From a checkpoint of a small audio captioner.
Training: soap at rate 0.0026, 5600 steps.
Data: 39062 training examples, 18.4 epochs.
Rows from block 7 of the audio encoder of a small audio captioner, named by matrix and row number. Rows with one number within an expert belong to one neuron, the router's apart. Each number is 500 + 25 x the weight over its row's rms, rounded and kept within 0 to 999. All counts start at 0. Numbers have three digits each. After the name is the row's rms in percent of the matrix's.
After each expert's rows are labels from the 100 clips, of 14976, where the router gives the expert most weight on average: "top examples" is what is common among them. Only what is clearly more common there than usual is listed. The data: synthesized solo parts of chorales (CocoChorales). In brackets: how many of the 100.
# router: router (encoder.blocks.7.mlp.router.weight, 32x128, trained with AdamW), inputs 0-63
# up: expert up (encoder.blocks.7.mlp.up, 32x64x128), inputs 0-63
# down: expert down (encoder.blocks.7.mlp.down, 32x128x64, transposed), outputs 0-63

# expert 28
router.28 090:480534510509514523490480469510478480489530548509520524475473523493474506503520516521466518500512498507461469466486474549519578464512531552480542491500489468516549517473497493459499486469502494
up.0 102:510495538521512518467551503462466477489514494515498453486519515483490520483520466507495531490499506500474461468487490512510502500546488504498527500498501532506442478544495532530458536524492490
down.0 102:478484484457535521489515491497505507471541511435526478502457513462449552482511530487508495452535479519471514501475495535544492448494511491504484528470513472505453494523504518482482481484483497
up.1 107:502531527528479508527475454529509548488488522481539544489477478488546510528472473489542456462499511500478491485525456486507488513499508474502511492502481501491506516477469502492489494492474507
down.1 099:510515496517491459537502547485509510484529477491470441478492452493462479503528502483489540481540495532525504478505509440447512522468464506536463451454538518522501524503477472521502507548523506
up.2 103:500495510471522479509453492534496507505534489517491466484509491546510466541478536478544520493456479499520482500505487527543512462526493514478502466469496506523529489496518475482498478481531507
down.2 106:503480556493485493502471503524521556511492529508475511503526488497512537504503515494450481481506497527478532521524513521505499494510504511501457493486543523487484543528459482441480540509482530
up.3 099:507475498468452552547498495527473501480492476484488532506515482518532493466489515493506483464499501513474503555494506508536510538507500440520494486472529497433500469482486502522476507500467488
down.3 098:519513555495450492471540497492511491508535493550487493487505543501505468504482474507541547538515501471565496530498490484456502501501463485510480483490513506545490515552513475516475470513486493
up.4 085:529512506475498474490546504513488502562501497512481496518448490486531496440478523514549486459516490531510486524451530448492520534507457465490514501521513496487488468518460511506527462489513528
down.4 098:524494494483477521511439463516532469485478496529550516483477502448463514527492533513535491478487493498469494484511497506493506483503482470539522515508497515483467479509497501493537529518505500
up.5 086:500491484553504463535512487516522457532476512512499471523459518522506479499489510444548500481484494498474501496521485522533486496534484499523503475474538520512470521487493516502494527438466482
down.5 079:471504509530546533494519528519540485515492492437480514464486481482501517529501540492457494495518501532498498520516520496514495502508494494515495495504512550454517494490560520507517491490491470
up.6 108:460500489497491511514494533507504483499514486503491496514532539483478507494478507490489531520497524510490473520503529517480485508475532514477495518494492471491465481506479520491460543539519512
down.6 100:476473501508520521443475507503486476485513479489535570484493522541511522550482475478483487489553485510501548533494478505519515500531475478537438490520536513475502496483507492555490524491503491
up.7 081:492460498502472488460511444499544481520543537476463534543469515504476536532506506495485523470508504543537508525562511497500459521533503523491483484470494491485498488539540493502508487468494501
down.7 081:507508453517531503526463493525455473539475492480486482479525493496474468519519490478541501510524481478440536476469558470469478502501511518529481530506505491525521511521514524506505498543486457
up.8 103:476495508466514516511463466491504536455507511497481512535479519470529516494530501469503546466526510470498554522492542486470473528521503526480456477468542482475514537480508493506499476451502544
down.8 108:532561504526508536508494478520479484491493511523483517494486490563520482477485472501514499516480466479548497489471511457519510469488445520516462470511516498513531495549526529488480516503528474
up.9 109:512500485514470469495487476522504499505531479487530500514475539497511453470483503495485486502493511494482515538515507481512504479486470469484497512465467526507525474467475489500497485545497500
down.9 104:486515526551512466490496488559531482468480515535498498496479425483474523485492522515488507546502531522491491537470501483542509477502491508529513523533501522481526532476477487514497499501518517
up.10 099:488469468557499565515556480473496483490487514500505492484549524478462515517522455528475522483481497513468519511525473536501523522501509481510474491520563468512488495479491529521494507489503417
down.10 110:459500503534512534480518494492452515520540508429471482542531490492507515514537477487513488493512508512519552466543455462513495516484504505519523485446518482466479555506514524518507494482518495
top examples: note F4 (68); note F5 (32); clarinet (32)

# expert 24
router.24 095:492511481487513499453527518478500491530500462500516442517531512496464499514520496527478566489505461468509517472459505507471511534504492442475480499487457510520469522513498486508489463528520487
up.0 101:455489566513519538466500493511506501549511493524484450470541476478425520478496521512484502505483559516496504504532509451517484507526488502481495491499542496540538519506501540497484492510523508
down.0 101:481482515527481523494520506514487527451500519463480542516477528502461521497512462461518500514483479479454502489527540497456489547525481464531485491503487497513485501494515482479521515452502465
up.1 089:554509496496501534493466520528539528493528509506478549494510517481468521519519467481477464542501513509504534479525506548472509504477502502481518479507499525493465483488465514484449495508495514
down.1 090:492478525543512516467498478532492458512522503488506466529504510492505500507496530448510496489516512485479493514510477465503448488493489458435504545473516475488485542472530514516513520494511546
up.2 096:524472484517506520514539491512504520486494480535502494507472517522484462491498531521483493518462517537504549508476436525531564478489514473529560516495520496525495490519520486491511509488530492
down.2 101:500475510510502486470454488512495482486530491483507567479489488522495452474498487474527404508533517488501524515477488477469486467522524481526497500519505496519478480538482474480496529504461531
up.3 080:545501522500493519511475505498490518469490501498571511491521488537495505495464514520497502497445509497459538490514479468557520476486553499512520479482500508533461471525515478507501518484594529
down.3 088:524514459486495453512508561497488513520511495531545518507514515502577478464500505514528482494548517522516507481517524486481484491476519513533525474521515515473472460465478530498497530499472493
up.4 101:533481496472463561509478544503465503523533510546500541506484479512506468538501478451513466470514549475497481472509493479495510524491449474455488477516506517472502525470488494518524465510491514
down.4 106:521487523517468514509536534462483485465490516461501503532516469456500501470540458467488476505476448520553520521479448494519496542515531467474496523427513520476489486552465501526492553497480472
up.5 092:461438555487507515506458474517544518501509487479458525513483510462541524474499494489522454514525502505558487458511502486472498502491514488495487480501509522478464491556532559507491487490444514
down.5 096:493527479459507501484495507545490467513539489485504503478505486514535510512500536476523519473509503504514490506531470478473496502474490500462501529524516488447498494481561534471465542506463465
up.6 091:522502477473519534540499524496472499508473500517530549512485521493481498519509534486485467513524489484467438484529469488500517548488501521485509495455518511514575508528460486496488512514517493
down.6 099:495503519500516521518487516487475476482517520487525514539504526501509491511520510445506485515520489526541526541486452515516499490541447476488465518468484486512477507459543533534516543486554486
up.7 115:517525436536493479457555526484490524491507469495509512504516521485493494484516517494485497491440469516564496512449515476457501532486522437491467485474493542488544546529501486502500506505502482
down.7 109:526499509505531481509519500507527527526500476472491486477518510525468530541497501496472555474485502504550496513500527514511458528525503454484491480501485484530478478537454507513548423531512514
up.8 119:530474506493505560515497516470502507473508494531521501485465472468479482500515494486542542517521548480500555540533486468497483518493464471519527492525483538476515497479503468439489502472529513
down.8 108:513467499486488498486517510475492506481494515466500496500518509511536479454474509482510477455460563498503500531486473512514476482485441533484524519471485481504520498484491471523550530498522524
up.9 084:497498509448456467485468515514460527498502532511485481530491489520504456492491494501488498510547514517481500464497487521510498480493502526515499466496492525496450482494479532522469510532510511
down.9 089:499496488535494511474470559539488462547502490548494463493483521557514443440506470485552455492502501536494485478511461490484510490477526523514510492472524530493544527458528513511485533509531499
up.10 102:478485479469478495550480538487488529475485480517482491489473471531505524476510477507491507495528527480506483534445467458522445486496520506508523488547483493472504516508520492462526554506476530
down.10 096:460491537535492493503499518465491480528486533500493514498486530505492475473514483461448473465464547499489508479459465486478509502507507551466480502486514500468502504470495520506486468547515502
top examples: note C4 (100)

# expert 12
router.12 095:485494527504498534507511516503508472542501529509516548461488491459462511493489485466517494504488472541473488501503511533539498524544531498484479528524497488488529525494512507546471477449468526
up.0 088:483533531527500442483464544503512497472515534474535473481496490509515548507518540493530498493461566498487494494544538503511510506483492500516478472522504482493494492471494501539505521497524506
down.0 092:486493478493537492474508530500554473530513495510504507521504499491456484502489513491458490480529511489501522495479452515472493508487491490498520515546531498501513507538488481504503485526443470
up.1 119:522469509512493503489521507529511507512498529504477502461505549506517538502488519508503503509482452475463514512456497476537497538512441469515517515537489505489535529504495436494520512507535526
down.1 125:466526516497501502531481481516485493467504489480428485507483481445534503457530485434481464464504507465497490491522533482485517509492509501504484440504511516502511491533497499478507522489507514
up.2 089:497576505509449520502508431485481486509539496473479483516475493486506482467503528559492520514489523488510498535546532486536533538495507480475536516518516545507454519469469497530479481511489492
down.2 096:444548507506528495490491501509511515510496482486518537530512529479504528479497488498518497496515552524520479539499434551503464499508494504542524453467529498459403501499524539443506498489464513
up.3 112:486510549536516517459472456455485511467481509488521496485510484480477432508505489467499520496480505513477500491501512515539439509487501511491490474489497509488476506451506497486518522492540502
down.3 106:490500492550510485511510544453484479498495511490468509474461493530524467510521477506544442531492505506469490472507476498480516527466474470476507512497524539507551493477491495527474498487442504
up.4 095:488515512506540480469515452500479460492529506487461513503477489540543500501490507541509502502518505491511526443524468448488470487477515535487470511503535476482496504512438490504467500507492500
down.4 100:509531532513486464549481488516491478508496477512493483540497471505475499540462536483485483516514463490483455485477502482536487512497488496492501510432501484517512441489469496481465494522518517
up.5 093:532509495530491461460487550493508535462480516524491481513526503515498523497528528520476520511438493473558462523486485495475501513505535488498514498505517514441551488526506531504521519504470524
down.5 089:524509471479501506479453514501516492456514517470532528519523473527460463513504508498466491482517493500513527487486518535459505471463515511435471471475470473512476504515485500506449497539506527
up.6 102:499491483503516524516507462506510496534480526505480530477541468503499523532505478484503521484513542491535529480500528514460510490556479521458485488471500478535502504521532531519525477493480524
down.6 094:478524519483494515461469516519543551502493472580463523524487509472456480468504500469488521499480499524501478485539500501524480522543481483555508496513497541493498503526515540480500548497519534
up.7 080:530507491479545470492481462539488496472527454491457476525505474506480553490533502490468554507495527513490502497502494456533492472458521531489486509512494499506439471459528450499528524528522543
down.7 084:473539539529496459457536539520490495533493504463522499446471522524472517557454561528517498488528478477529508475517496493457508512518514493520487483537532458512536473483501559502477487518516510
up.8 100:536467498514472526522524498466526488494494510495529482470507490479482469507522471541506474555500529525479505530507556503466477519503524504498546490500484507491501473514474509560485528478532524
down.8 093:487490490514521471467545517506511459506495494481535545478508520501507567415501510495514503519460501496514500461482483492546505500507526484506422545470516512507521487515519493470522542486493482
up.9 085:499484531503491438465513539495524528499531483479509501505513498513468477478461494519475555502457537493502491515462522485495491464496480488531487481465525529507469479468481537496551504521576480
down.9 088:486503521486536522479522503459519484499497512486525525459514533472473466509486446507488516492512515481485526528474522512492487484514526485542574515522457499546490494531542511479506480556487520
up.10 089:518494498525503538492451547514532488507512497513490501492476495486510476505475516508473468495513519492472530519536527445506459544480485515486515501513503485507470501480518468506490479498515454
down.10 080:490485490497480464480526553507525514500501497498497513516483464485491491525496484530523510474473467475514475493525504457469507484531488509485505490533552503453448504489485528428477499524484511
top examples: note A3 (100); cello (44)

# expert 0
router.0 102:507480431539469490464510560454489493523485486512510508493472464536484485506527496526545456443528496505488501452461500475483529479488502495526471512540552489497495512484478506507495529550483489
up.0 103:455541539520528542476482450522467512512519500468529528495469508507542511468502503516455517519517509497526512487477483542532540530515495539504506486515492472516481476495509523500475541513483484
down.0 114:513474447516493494510505545487483504504506526498483499532525501525494534482524539458509527526544452509488480483513461466509522515453495473489485495519529496468482468499526499561538531487476536
up.1 079:505494525505525522498525501556549543447506489493471467550503486477486515489538486534466507501523496525489489525546499458503469475511493488468499498468501498490469543500484476490492478474459524
down.1 086:500538495510554527493506496480479515506496541475533499488483542567474509550487499469518529447443532478508477503501504482523519494546511490469508525425499486466513509501473492496522486511456510
up.2 077:491464533502524544496431473446510525510490491495540477536514530509489494462497477477486488505535498490531480502496488442464542508524469505513501480550487479494519513512494515500556477466492532
down.2 086:511560470488467504504518480475515502522493501511458536491441493454499519514483525475504506468437535507474483501476527495502480507522549499492512507520511458530465500495453522513513511506475519
up.3 100:512453507487490537507546536481478510496508498469512501505484515491468540486527540505501497485468508491537523476511539486529513476494508482485474564517508526506533500479502481475539510508502485
down.3 104:510510532526483482551554512527511552510507490498493492480496501524502522530509488491513487478491484523459521514464510503532488436481500513496469477459531475488513484512496482506522481526483509
up.4 079:478554543477516501515505508542518526481513517540518488501493540463546535518476490509480492548461511507482473467497544487525466495464492529475524470502512509517458558493511511503521469500511514
down.4 081:533505491512494489518487486491470521486520490466485489562510530504499504530492496494512499535464535458522515527520522488492522498517492530531558491486452552492545502458492469497474458499509515
up.5 081:518494519491529488504508494521513512464468492506502496496491500499522532403526487499491533485520493495498481517472503538558530535522484486481491492492499500560516532510484468504478500454516499
down.5 088:537469495448526515482498496487508494495490515444495502535532562542481474518507491468497568496479458502516498519509513504534469484486533479511475473474492498490492504536472522487546518519523481
up.6 094:477560512500483505487476510500497482478491498511514522509508546480492487497552449454547508527434481508572559467485493511534496522501498478508497450519498492512484525475489510491504479508511506
down.6 099:482438525498502530509514544504511488508507491493478496477502490488510488538483510491473534446534527482440482534536483531520485481499491507473529493484546480507501518474463488519526504513477490
up.7 109:431462440515493520514473481452466485472514526486508544499456516486442492468503534496489504501509527509552534520540475455503531542465510507487501433488543513484486481492507475489530488527510505
down.7 101:533569468495543493478480526496495526503481478516529521489500479550509500508523479505471473509544468481448505539494481467543513562499478538504502527525518522505478457465505505500472473511497533
up.8 072:499511496475489447493537477491488532496495477501467499504449548515558487477525510496486507470475541480491491537478499505495479467521481511472476523494542514482494486491482495474447464507454484
down.8 085:512466508510480481533492571509445484484513516501521528491506511494480508504542499539491515465520494530531492490535513491525552454517503553515525493478531481519490473497463468533500497506506505
up.9 088:518471505473510499509538550560543529514499498456532518553460493495516476529507518468450488541499467520509495510555505509487516525497486549526510469503467511539507498515472500500497485448500504
down.9 096:519530478451548522468489516461502521522478499511504510500569515532499510505514486507488525519466466512558468509501473499517502531502499483457527483470477485515473523480489487479453508483504473
up.10 108:494483471489479473517510472491501494513522530481507469469473511453471525483502559492533497507458515505477474479513523515500494504474490499491514491496462467516515480495545497492514524472512467
down.10 100:482532510501483527472541499457526457498504500511534493500505517516542453529559492526499478528551468524490456486521512468470470507501500471479474538499519516546504502507513490490519525460471521
top examples: note A4 (94); violin (33)

# expert 15
router.15 101:532522544482507458493452479534518488498524497474462487497495492490518490528508540481507485481530499538496465487479479518458471483511499487469471506524501480472497534532514484514563489517500502
up.0 106:490459494489520556471496467502472464526525468533500475533489518487434482500484521506436522506456487507480529542486467471500505482484493495486484506526514527542504510448489490449518511513471525
down.0 108:470504482498477515489516534503476466464491517483469491496519539515435517494561456548503505477522446501536469522491494554523524512517446473528530505504523504503490511495486503537503472430481474
up.1 086:516474494506542495506523523495487490529483499513508496518467486525525503501476498521489487494515515460495527465523502487522494543464455522494502473509544528547520490476549543505482530520501473
down.1 095:510499494490460530496457503503511508514517468502516513523490477482523530475479482515493494518454522464516484510475509506499490430559511506522523504509493516490504487499503515461526540503488564
up.2 111:500493496477523453481496489514470482481503468505507463476508510470419493455522542517483525457549476507478505503504517494518478501461497517535491520537481485530510517505506495509489494462518482
down.2 115:541533479547503503487497497497510471488477526468487485505517528504493518512509465487554498518513474566481482470548505495479490523452478501509520478475510509468491467519490554523512496527542463
up.3 082:524522495522445509516510465517534523541515476538540481464509553514499504472532541494507525498510516481526477531521458503521516500515542511490479481473513486468505503482463466488506499509503509
down.3 090:514489475472496510505475518518453521466502507552498469525502518498474474502502507525522524487488484488522534514536530500513497509507478496544506507472508492525446471484528488511444504515541442
up.4 112:490523523511458507527460464502536494473506467464491475498531491467537493533502478504524494473514466503495473455467564538536464466478450480486508521509462514466486436540522495454497510498534483
down.4 123:497498496483571483513484476454521506544469485474497521464459468511509481456513511492527464458497537510501474523533500490488510475523492482500501510503505527560521559480474519540501453501480528
up.5 091:504487497509493497509471517511518528509512477486433516502490464514519531452516527470525500513447526499470496534510474473514555520504486497484517486506464475511508521533481513514523518514468489
down.5 096:480521475532507508474486466542515520506459521509508486497494490512510512484445503509523433513490497534525472531522502497523528507517515505541452486492537497465423529484464500491468488484437483
up.6 124:465520499501480474482465512529526507511491494462464505527490492499482526519495482481486503460490531494489495532506570501464523493508510484541456474557514497479476521513507534502476455505523489
down.6 124:494475533534543518451526479483501484517524472464502520501518495467507451473507501491529520539512513471533466536479451500535508487525467500466495550536486519490458499482473509501483499479498501
up.7 085:504527552492488501544535465479493527525487541531483508465499496493513474490488489515511501463544509500460530487522512463528471514488501502487530538535554493517517503478517517517458519460499476
down.7 083:483476481545518492428503494511515460487507477459516514490504516484489498522505479529483506474462525511512532484526511503487515503474511493519525468532479487492516511527528541446491506506499488
up.8 096:493445507494496480493489506510476468494524477479505490498463513485452508460516521457482514487531490506506509538500494474476501470512515525545472481500506485486523476487458527506496534541506531
down.8 096:515532495474523519463512504493500503508479503489536592524546535508465541444460474503496493503483517471456475517520494476493504534496492477513494497550527501466457462491523480491524452461470486
up.9 114:513471505482476461477515513502517497524524499468470534485476516478524467528479519516552476487467503506481477489457545481523500498495490482541525508534473496488483491532517480521490540466506516
down.9 115:527500500484515497505489440509501481494498479501524446573492485444500476468473481466529525503545556538523472493469466492475530509476536523482507472530529484541514507481493472514456433497505485
up.10 094:506522496497504499513529507497495502544497525491524535480529546522523534537484477527558512496530515503510497483499474520498522513513515494479519522484546442479512504495508516484504492481496497
down.10 099:480516490503485505484504483481526508541472503517451494529488486477510486475519524501497473516482527492514527510494540486558509442491510509539481493497491480529546497533485538505454475493448502
top examples: note C#5 (100); violin (31)

# expert 16
router.16 085:489493489486521502537518534477496530500517481475535525489505512490518548478517499509439531505487463459527473510508498497487492563467541488535478477514472518544530526484467465517444505481517521
up.0 088:541483492500493421485472493480492505505463501536449464492490527494429481554536542479507497518506484544534503482512467491481471498528510520508551522454498519483461479510527489505500496470492480
down.0 084:495505498472473531517493543541493494530518515504482490542478500513526548475499469477496458517507540502522481498488559512507499496493487534544453539456482518508490512515516519460455536486533482
up.1 117:475472552500532489525525547514487506502544509514496493491447500468512523474530505489483508491489528510477503512512470497497556483474499475505478477542538459486506448474520473494516477485451514
down.1 115:526495471517493478502543542538536499521497513491475500491496513519480529459503563525510516489514480489529524435470503530529529500507506522490543515440553457490500515512491505531497476475491559
up.2 089:448475468474494542516532513529497499503500454469516558511505519491498508484506511508513477539477493451495518501494555523514488527499477525472521502469468517492461492514538528443509477520457505
down.2 093:554540491515528490466473480504513567486529462532506507507485545541508488459492530470519490506503478499515512530479449477507496527491471494510525478524521481487535453464518530512487476531515472
up.3 118:491466508468498544505455526482484469509501515527491475468520509474517472511482485493504515471512498484534547504476469506486504500511505501498520485509471496523485506429465470484490509520448529
down.3 117:548524493469545473493499518528487477543524529490492488541532479526555508474483516450535518492515506505500501464506548514542488540516487471462482487515532434507504471530549492511498485528480472
up.4 105:505497488527488519491456477532507514541516477471462489493470502487465502483458503491538507474529494476522523480520550429496504486504529500491527498487509493466514508459490456515482513517501534
down.4 115:528499511457527520479514516501522507479491488483489507532511530473504483516496489475557470483491518506541543531494501492493481522519548507518438507494497515517540472522486484489518482528510439
up.5 079:522497520518543476515494486502515551493496433512478499476464494505491514512539504492523507492494507494523490462471500528483531465478480514481476508520502470511497471509541495483560468474470454
down.5 076:505533522521473491500491474453476484517496502494480517477482500508485499528510510513525456489512507513473470490492486525463511496513510498541471515496502491474522485486511522511518541553478503
up.6 108:506487519479479507486484558491548495483534518472482524496465527522474483438506524472483484506496477469491512518510534485496459501508466505508503477489490511490508481489548532525493522506469505
down.6 114:541492495483492481528498479495516515525484484517507464471470461526512514546517457489560482481520496512492546486500429467455489506532523525505463504493498500460480458512465520487430456496486489
up.7 097:476468494490481494532499478487494492488466504502430495518470523475517496456469495517471472505507468565501506553478456481501506474489495535529493477461509493446510509505487519455485514517515498
down.7 089:557502488454506543451483521456511487496513483518519521501498489494466511498474520472518506508515553494513476530540448494483496466512477485524521504456479505515548430494490475537486509523520471
up.8 102:490469486468514497506565479483506524486491506471531531505540476494511484489541511515509503493488504479515516485528554477525502468488491502491500487480525491529482462535491462435525508507499493
down.8 102:499493411473480513520475505515506481518478532488459512522487504520484524477480496545477482508511453479527470523504475544492521493502514552479533520490512469499550489462479514510487466514507469
up.9 100:511509473477516486557518458509482501501485523517503531466480508542529521502481508495497526518506517510459440509532478531473487504506525438505507511481494495491516525502490473534502491511492463
down.9 106:471516522547543526500466501449490483478517501459486516497532495506490503454485485535487490500508501511524483497554477503521485568472504529573521480502497527509518501500515447459504441455508513
up.10 115:477483543504472510492507473513477484476557526507497491467491514471413482514481534516501451519482487520485484492451507519443501506491510518465553531505531564489479493484500515486449509492497475
down.10 107:495520524511514484471491486548530481468518482531530469499458458530503517431491515505498482520498499476456480482534501534498549497476522549527495508490515496514527515469511488507488499550471558
top examples: note E3 (100); cello (69); note B3 (31); note A3 (28)

# expert 21
router.21 096:512496472481497517505528480532456489536510528500554500511471488467531504506468477509477516467458469517499539548469495476526479505476487515481489508539536520519529504507520506473471544503515498
up.0 095:499447510458472505505519504513531500516508489482448520481496485530459509496491506489524511471456478520474482488451524523467463460494513487504489518509519496512485539554487509520489507501473484
down.0 107:495491499540467530516431503501510469442496495471475542490524506509505511528489461487527482511496549472491501521501515506448506561530506442479555522519531518485498462493521501535479471482487505
up.1 084:484507519522487465525473514519505502505523482512519497532541486522528536506532494510507528535483479507456538491508437497487493530486529496495505464469505490472530452483473491509515550513527442
down.1 095:462507484503506494525509477519482527507453492494472493536550526494483540502499504492467536487471513511559500437494462529463496471504499498557492552488499505490489498483503483490492509508509537
up.2 130:496519481508493505477522496476467506515475518485540513509467476444454466498483481475485486508502474506460544497502498503491494510497476493493513502505492513474521476495524542509511504507465491
down.2 128:514527508450514468519498501529521459483497501517477472519488536455546538503508546560472524513501505494459518506487536457485494479478527542485502507468510504489530480488503473472487515494512496
up.3 109:526478526465500499484501467498467464520478489485444495458491479529517511499481481473532474488558480530481449494506450515512526476484492484487533496518482463516488527516493458469475499510456514
down.3 106:488507494525514515529498534476485452450495527481449536497539544500472501447483508498474486530477465493485497470502513481539520518491484507543513485486497462532496515484536537464500500493520554
up.4 090:489527482480512463515537492497490456520509495514534528524484503519501548472481507501542453513559499523505487462473517471506533491518514496505478495517484471499494550471524492500481501460475507
down.4 097:535493485541488490482509491540490510505495519506526501473443445474508459495515489483528533498498566485460489477482508534533488477494481490476521502463505464528474502486501521525482513534465473
up.5 106:508497474537500480531465459463487470447514479472504511506484510541568482490516485489528492511449498496514499477524490443499503482471557522503524477506530517474503475495505487495534475512505532
down.5 114:462493491538478475501518476503527538490478494536480495482511446555490523521509507505508489509491495512545511485528486592487523531492471472492466481503514483529495501504466505530501471500535504
up.6 090:510554524536514478491546522492457535488491509516549504498509510500494520500514499461435490524541539536517500520464501532464496526478466498517501483464474531513467531485487468492466436481462473
down.6 084:491515478456494495520518480522547495474486474471472487512553500561440514498493516483507490489486556495515477485523494459484463513508489504518484480460520478527531514495488508498476506492472499
up.7 094:480483528459518557524521541484479514482495479518449496484495514521524479467479484492505549484442505466464517488498522519485526492464488525524514524468505507564515481512485484535486489497499510
down.7 100:458514480516531494527463475507482530513508526455515497495564553536503537528460443468471517522514496485495483515473484519481519526494504469521474490516506494534497477512483522499501508474503521
up.8 107:500516497523459459477464492558482496447496462502513476534494506558526524521485490462511488454511502499500541493515434497510488541511534507509466510476508503465543465487509462530506467509501519
down.8 105:455521513492470475491517470499530523499514489508462498514464552538486519493525525519472541533474508542484503487465439506517475488504526507530461486457509536503449523498476455522496498497539493
up.9 110:522508512495549543500454480545491480534518472463486503494515492512527526510472491505478506553504505494487497519456520505465490477516488522470467459554483481516528522492520469524507486503499490
down.9 097:450514456478500514503521545477513488485497537497540510492484519445490495514469482493518479520535481553407532491524520451540506519517484465475523559512488511479467501514492530491514468529515507
up.10 097:476488480479549521518522529527498477504468474470448514553498536495482519545470550527542514492503527502502527466498516482473477503496520523454491545518555528512520506521478518512502462508488427
down.10 110:497493507511547507494474512528520478501485532466517497534489525464517542555527481498538486505504549515509482536513477520505472513487499482476570478514465518509520498525502489521491497473497492
top examples: note D#3 (100); tuba (39); bassoon (31)

# expert 19
router.19 105:515503503501504530533535480526501501507511490507501509528489537485516521526491458520463547530508499462520468517492541469476486496524541507491553493452518500466447539505463492479502488465485474
up.0 101:496493503498464512527496522489563497551496506502479508470531514531525550514518458486527531512530508515504482516476487463492511542468460481502496474514495487503545496446501447495515488508497494
down.0 101:486512492514517480532500476544481516517472506433546524499515525485543508499501493454474438440484515481490479470524550476507498478483516486484510501486501487491448465506495539491552492484460525
up.1 094:506512469485490478477506528478504488466489495496467504510466505492551496493497516514473554508513504477498522523461481521479439509496511479452505534497500498482491461491512512570561455469458500
down.1 096:448511475508519516538484527482524463522526499498511507484551478489513497487482478444503497490503538463490486492538488512519516544520492520493493533546494491507533470481512540481492515463542539
up.2 094:470537555548511466490485513507512511548532475506523531499492524481475485505494527535498437518488474556475476477473487484468517541461475534495498454488519484479534500504503516494499539498490573
down.2 102:474522485501479473496449482488476454493506496515519496513476449504484461490478474509515522509550543538509502469500521501537508449470515494502501530551473482490494471523493520486518518510472502
up.3 102:498519517514501506522527484469534510511479469515459514550544498527476520488490498472522532478523521494503499537489447500505500487516486515478498461502479435514520504454482488530512517503453483
down.3 108:462466481508515512469471481526505507531461502447513456494467483529505498495460521509480441489528485488502485485490454517505524540551488567513488581490534520485542477525512527510474530508520516
up.4 109:498485476474523510454541534475523501543492485520476482504544521517516545545474546516472491478458490491463479518480482484521433492492499513490469472524503507497507504504507492505505465502501481
down.4 112:528541456529509501505480545535477479514469485531493512532509520486499470469537510483468501501489507488512527535498538490487495531466472475517523511547487523526477499442487503496509490465520498
up.5 095:508502493522485495458491506506555505528456522505528455521504497456547495477507482494507527510519510521511517546427483491471474504472457500483537474520489519459505482477480489467486473489521501
down.5 094:475502510506528507513492494488467478543538510466459461503497486520504472476520535494489477449544488490451484490461499532493506483470513530474516541535477499526502497513497492482506538528502552
up.6 140:467524509506484529458477564506509467556507521484496463503534502533496510469495542489493511514481527475507527497454540471494515502487502509511494471465537526506523513483528509593494481506543512
down.6 127:463498496513460501479506479468463463511498486529522482503510523488484524471502481506456509501468554552537478517507484547473490506508495485477519511582472466504475511517497526465463514528493489
up.7 106:467502443522494481477485508497455484518475520513478494488490543469490469482463513491478516448514511466516502482467469499529477501511498518535486490515471468540454504492515453514508470433469492
down.7 100:528476482517520475459475566495498487530472530507501491508517522477483508521487502465511451489523496499509536466466483493499460511513511467464481464491471558506568487493526500517503497541492510
up.8 111:503526494518499505497500507542433508456488522500503497493465493498523493510546475492509518485474526484471457519499539524504492477524491524510527503565481521501472509518515464490542553505558508
down.8 109:457438530500512477529544511453516497504501507542536503486498482536490530541460489532505533491499540501517494512483470484492494511522527499510498503468441507462467524478458534521499515495491557
up.9 086:511523472476496485453492531415495474505453509480483482512487526477553484478489518473531468515477532520478472506451510491558463503509515501518478482503510532504518497483486489539519521492491455
down.9 091:528512473473553487495524509495476457584466505459484491470548499526517479470513511472478441498526524535488502506480504499454472492483447515505499538523467509463535498507520528500487503553504503
up.10 083:489485551495493520497482482512517512523485463497518533454555498543513528476500499507461478506478503495444463488519479521444530490536516521471480501530506480498546484521514555482524493541493525
down.10 086:502512487491504500545484478508521515489536527520510492541463510492484450490511492505538511501520455477557503534507475472492513489461503520529473498471509508551511484491500486471534475527480509
top examples: note B3 (100); tuba (30); cello (25)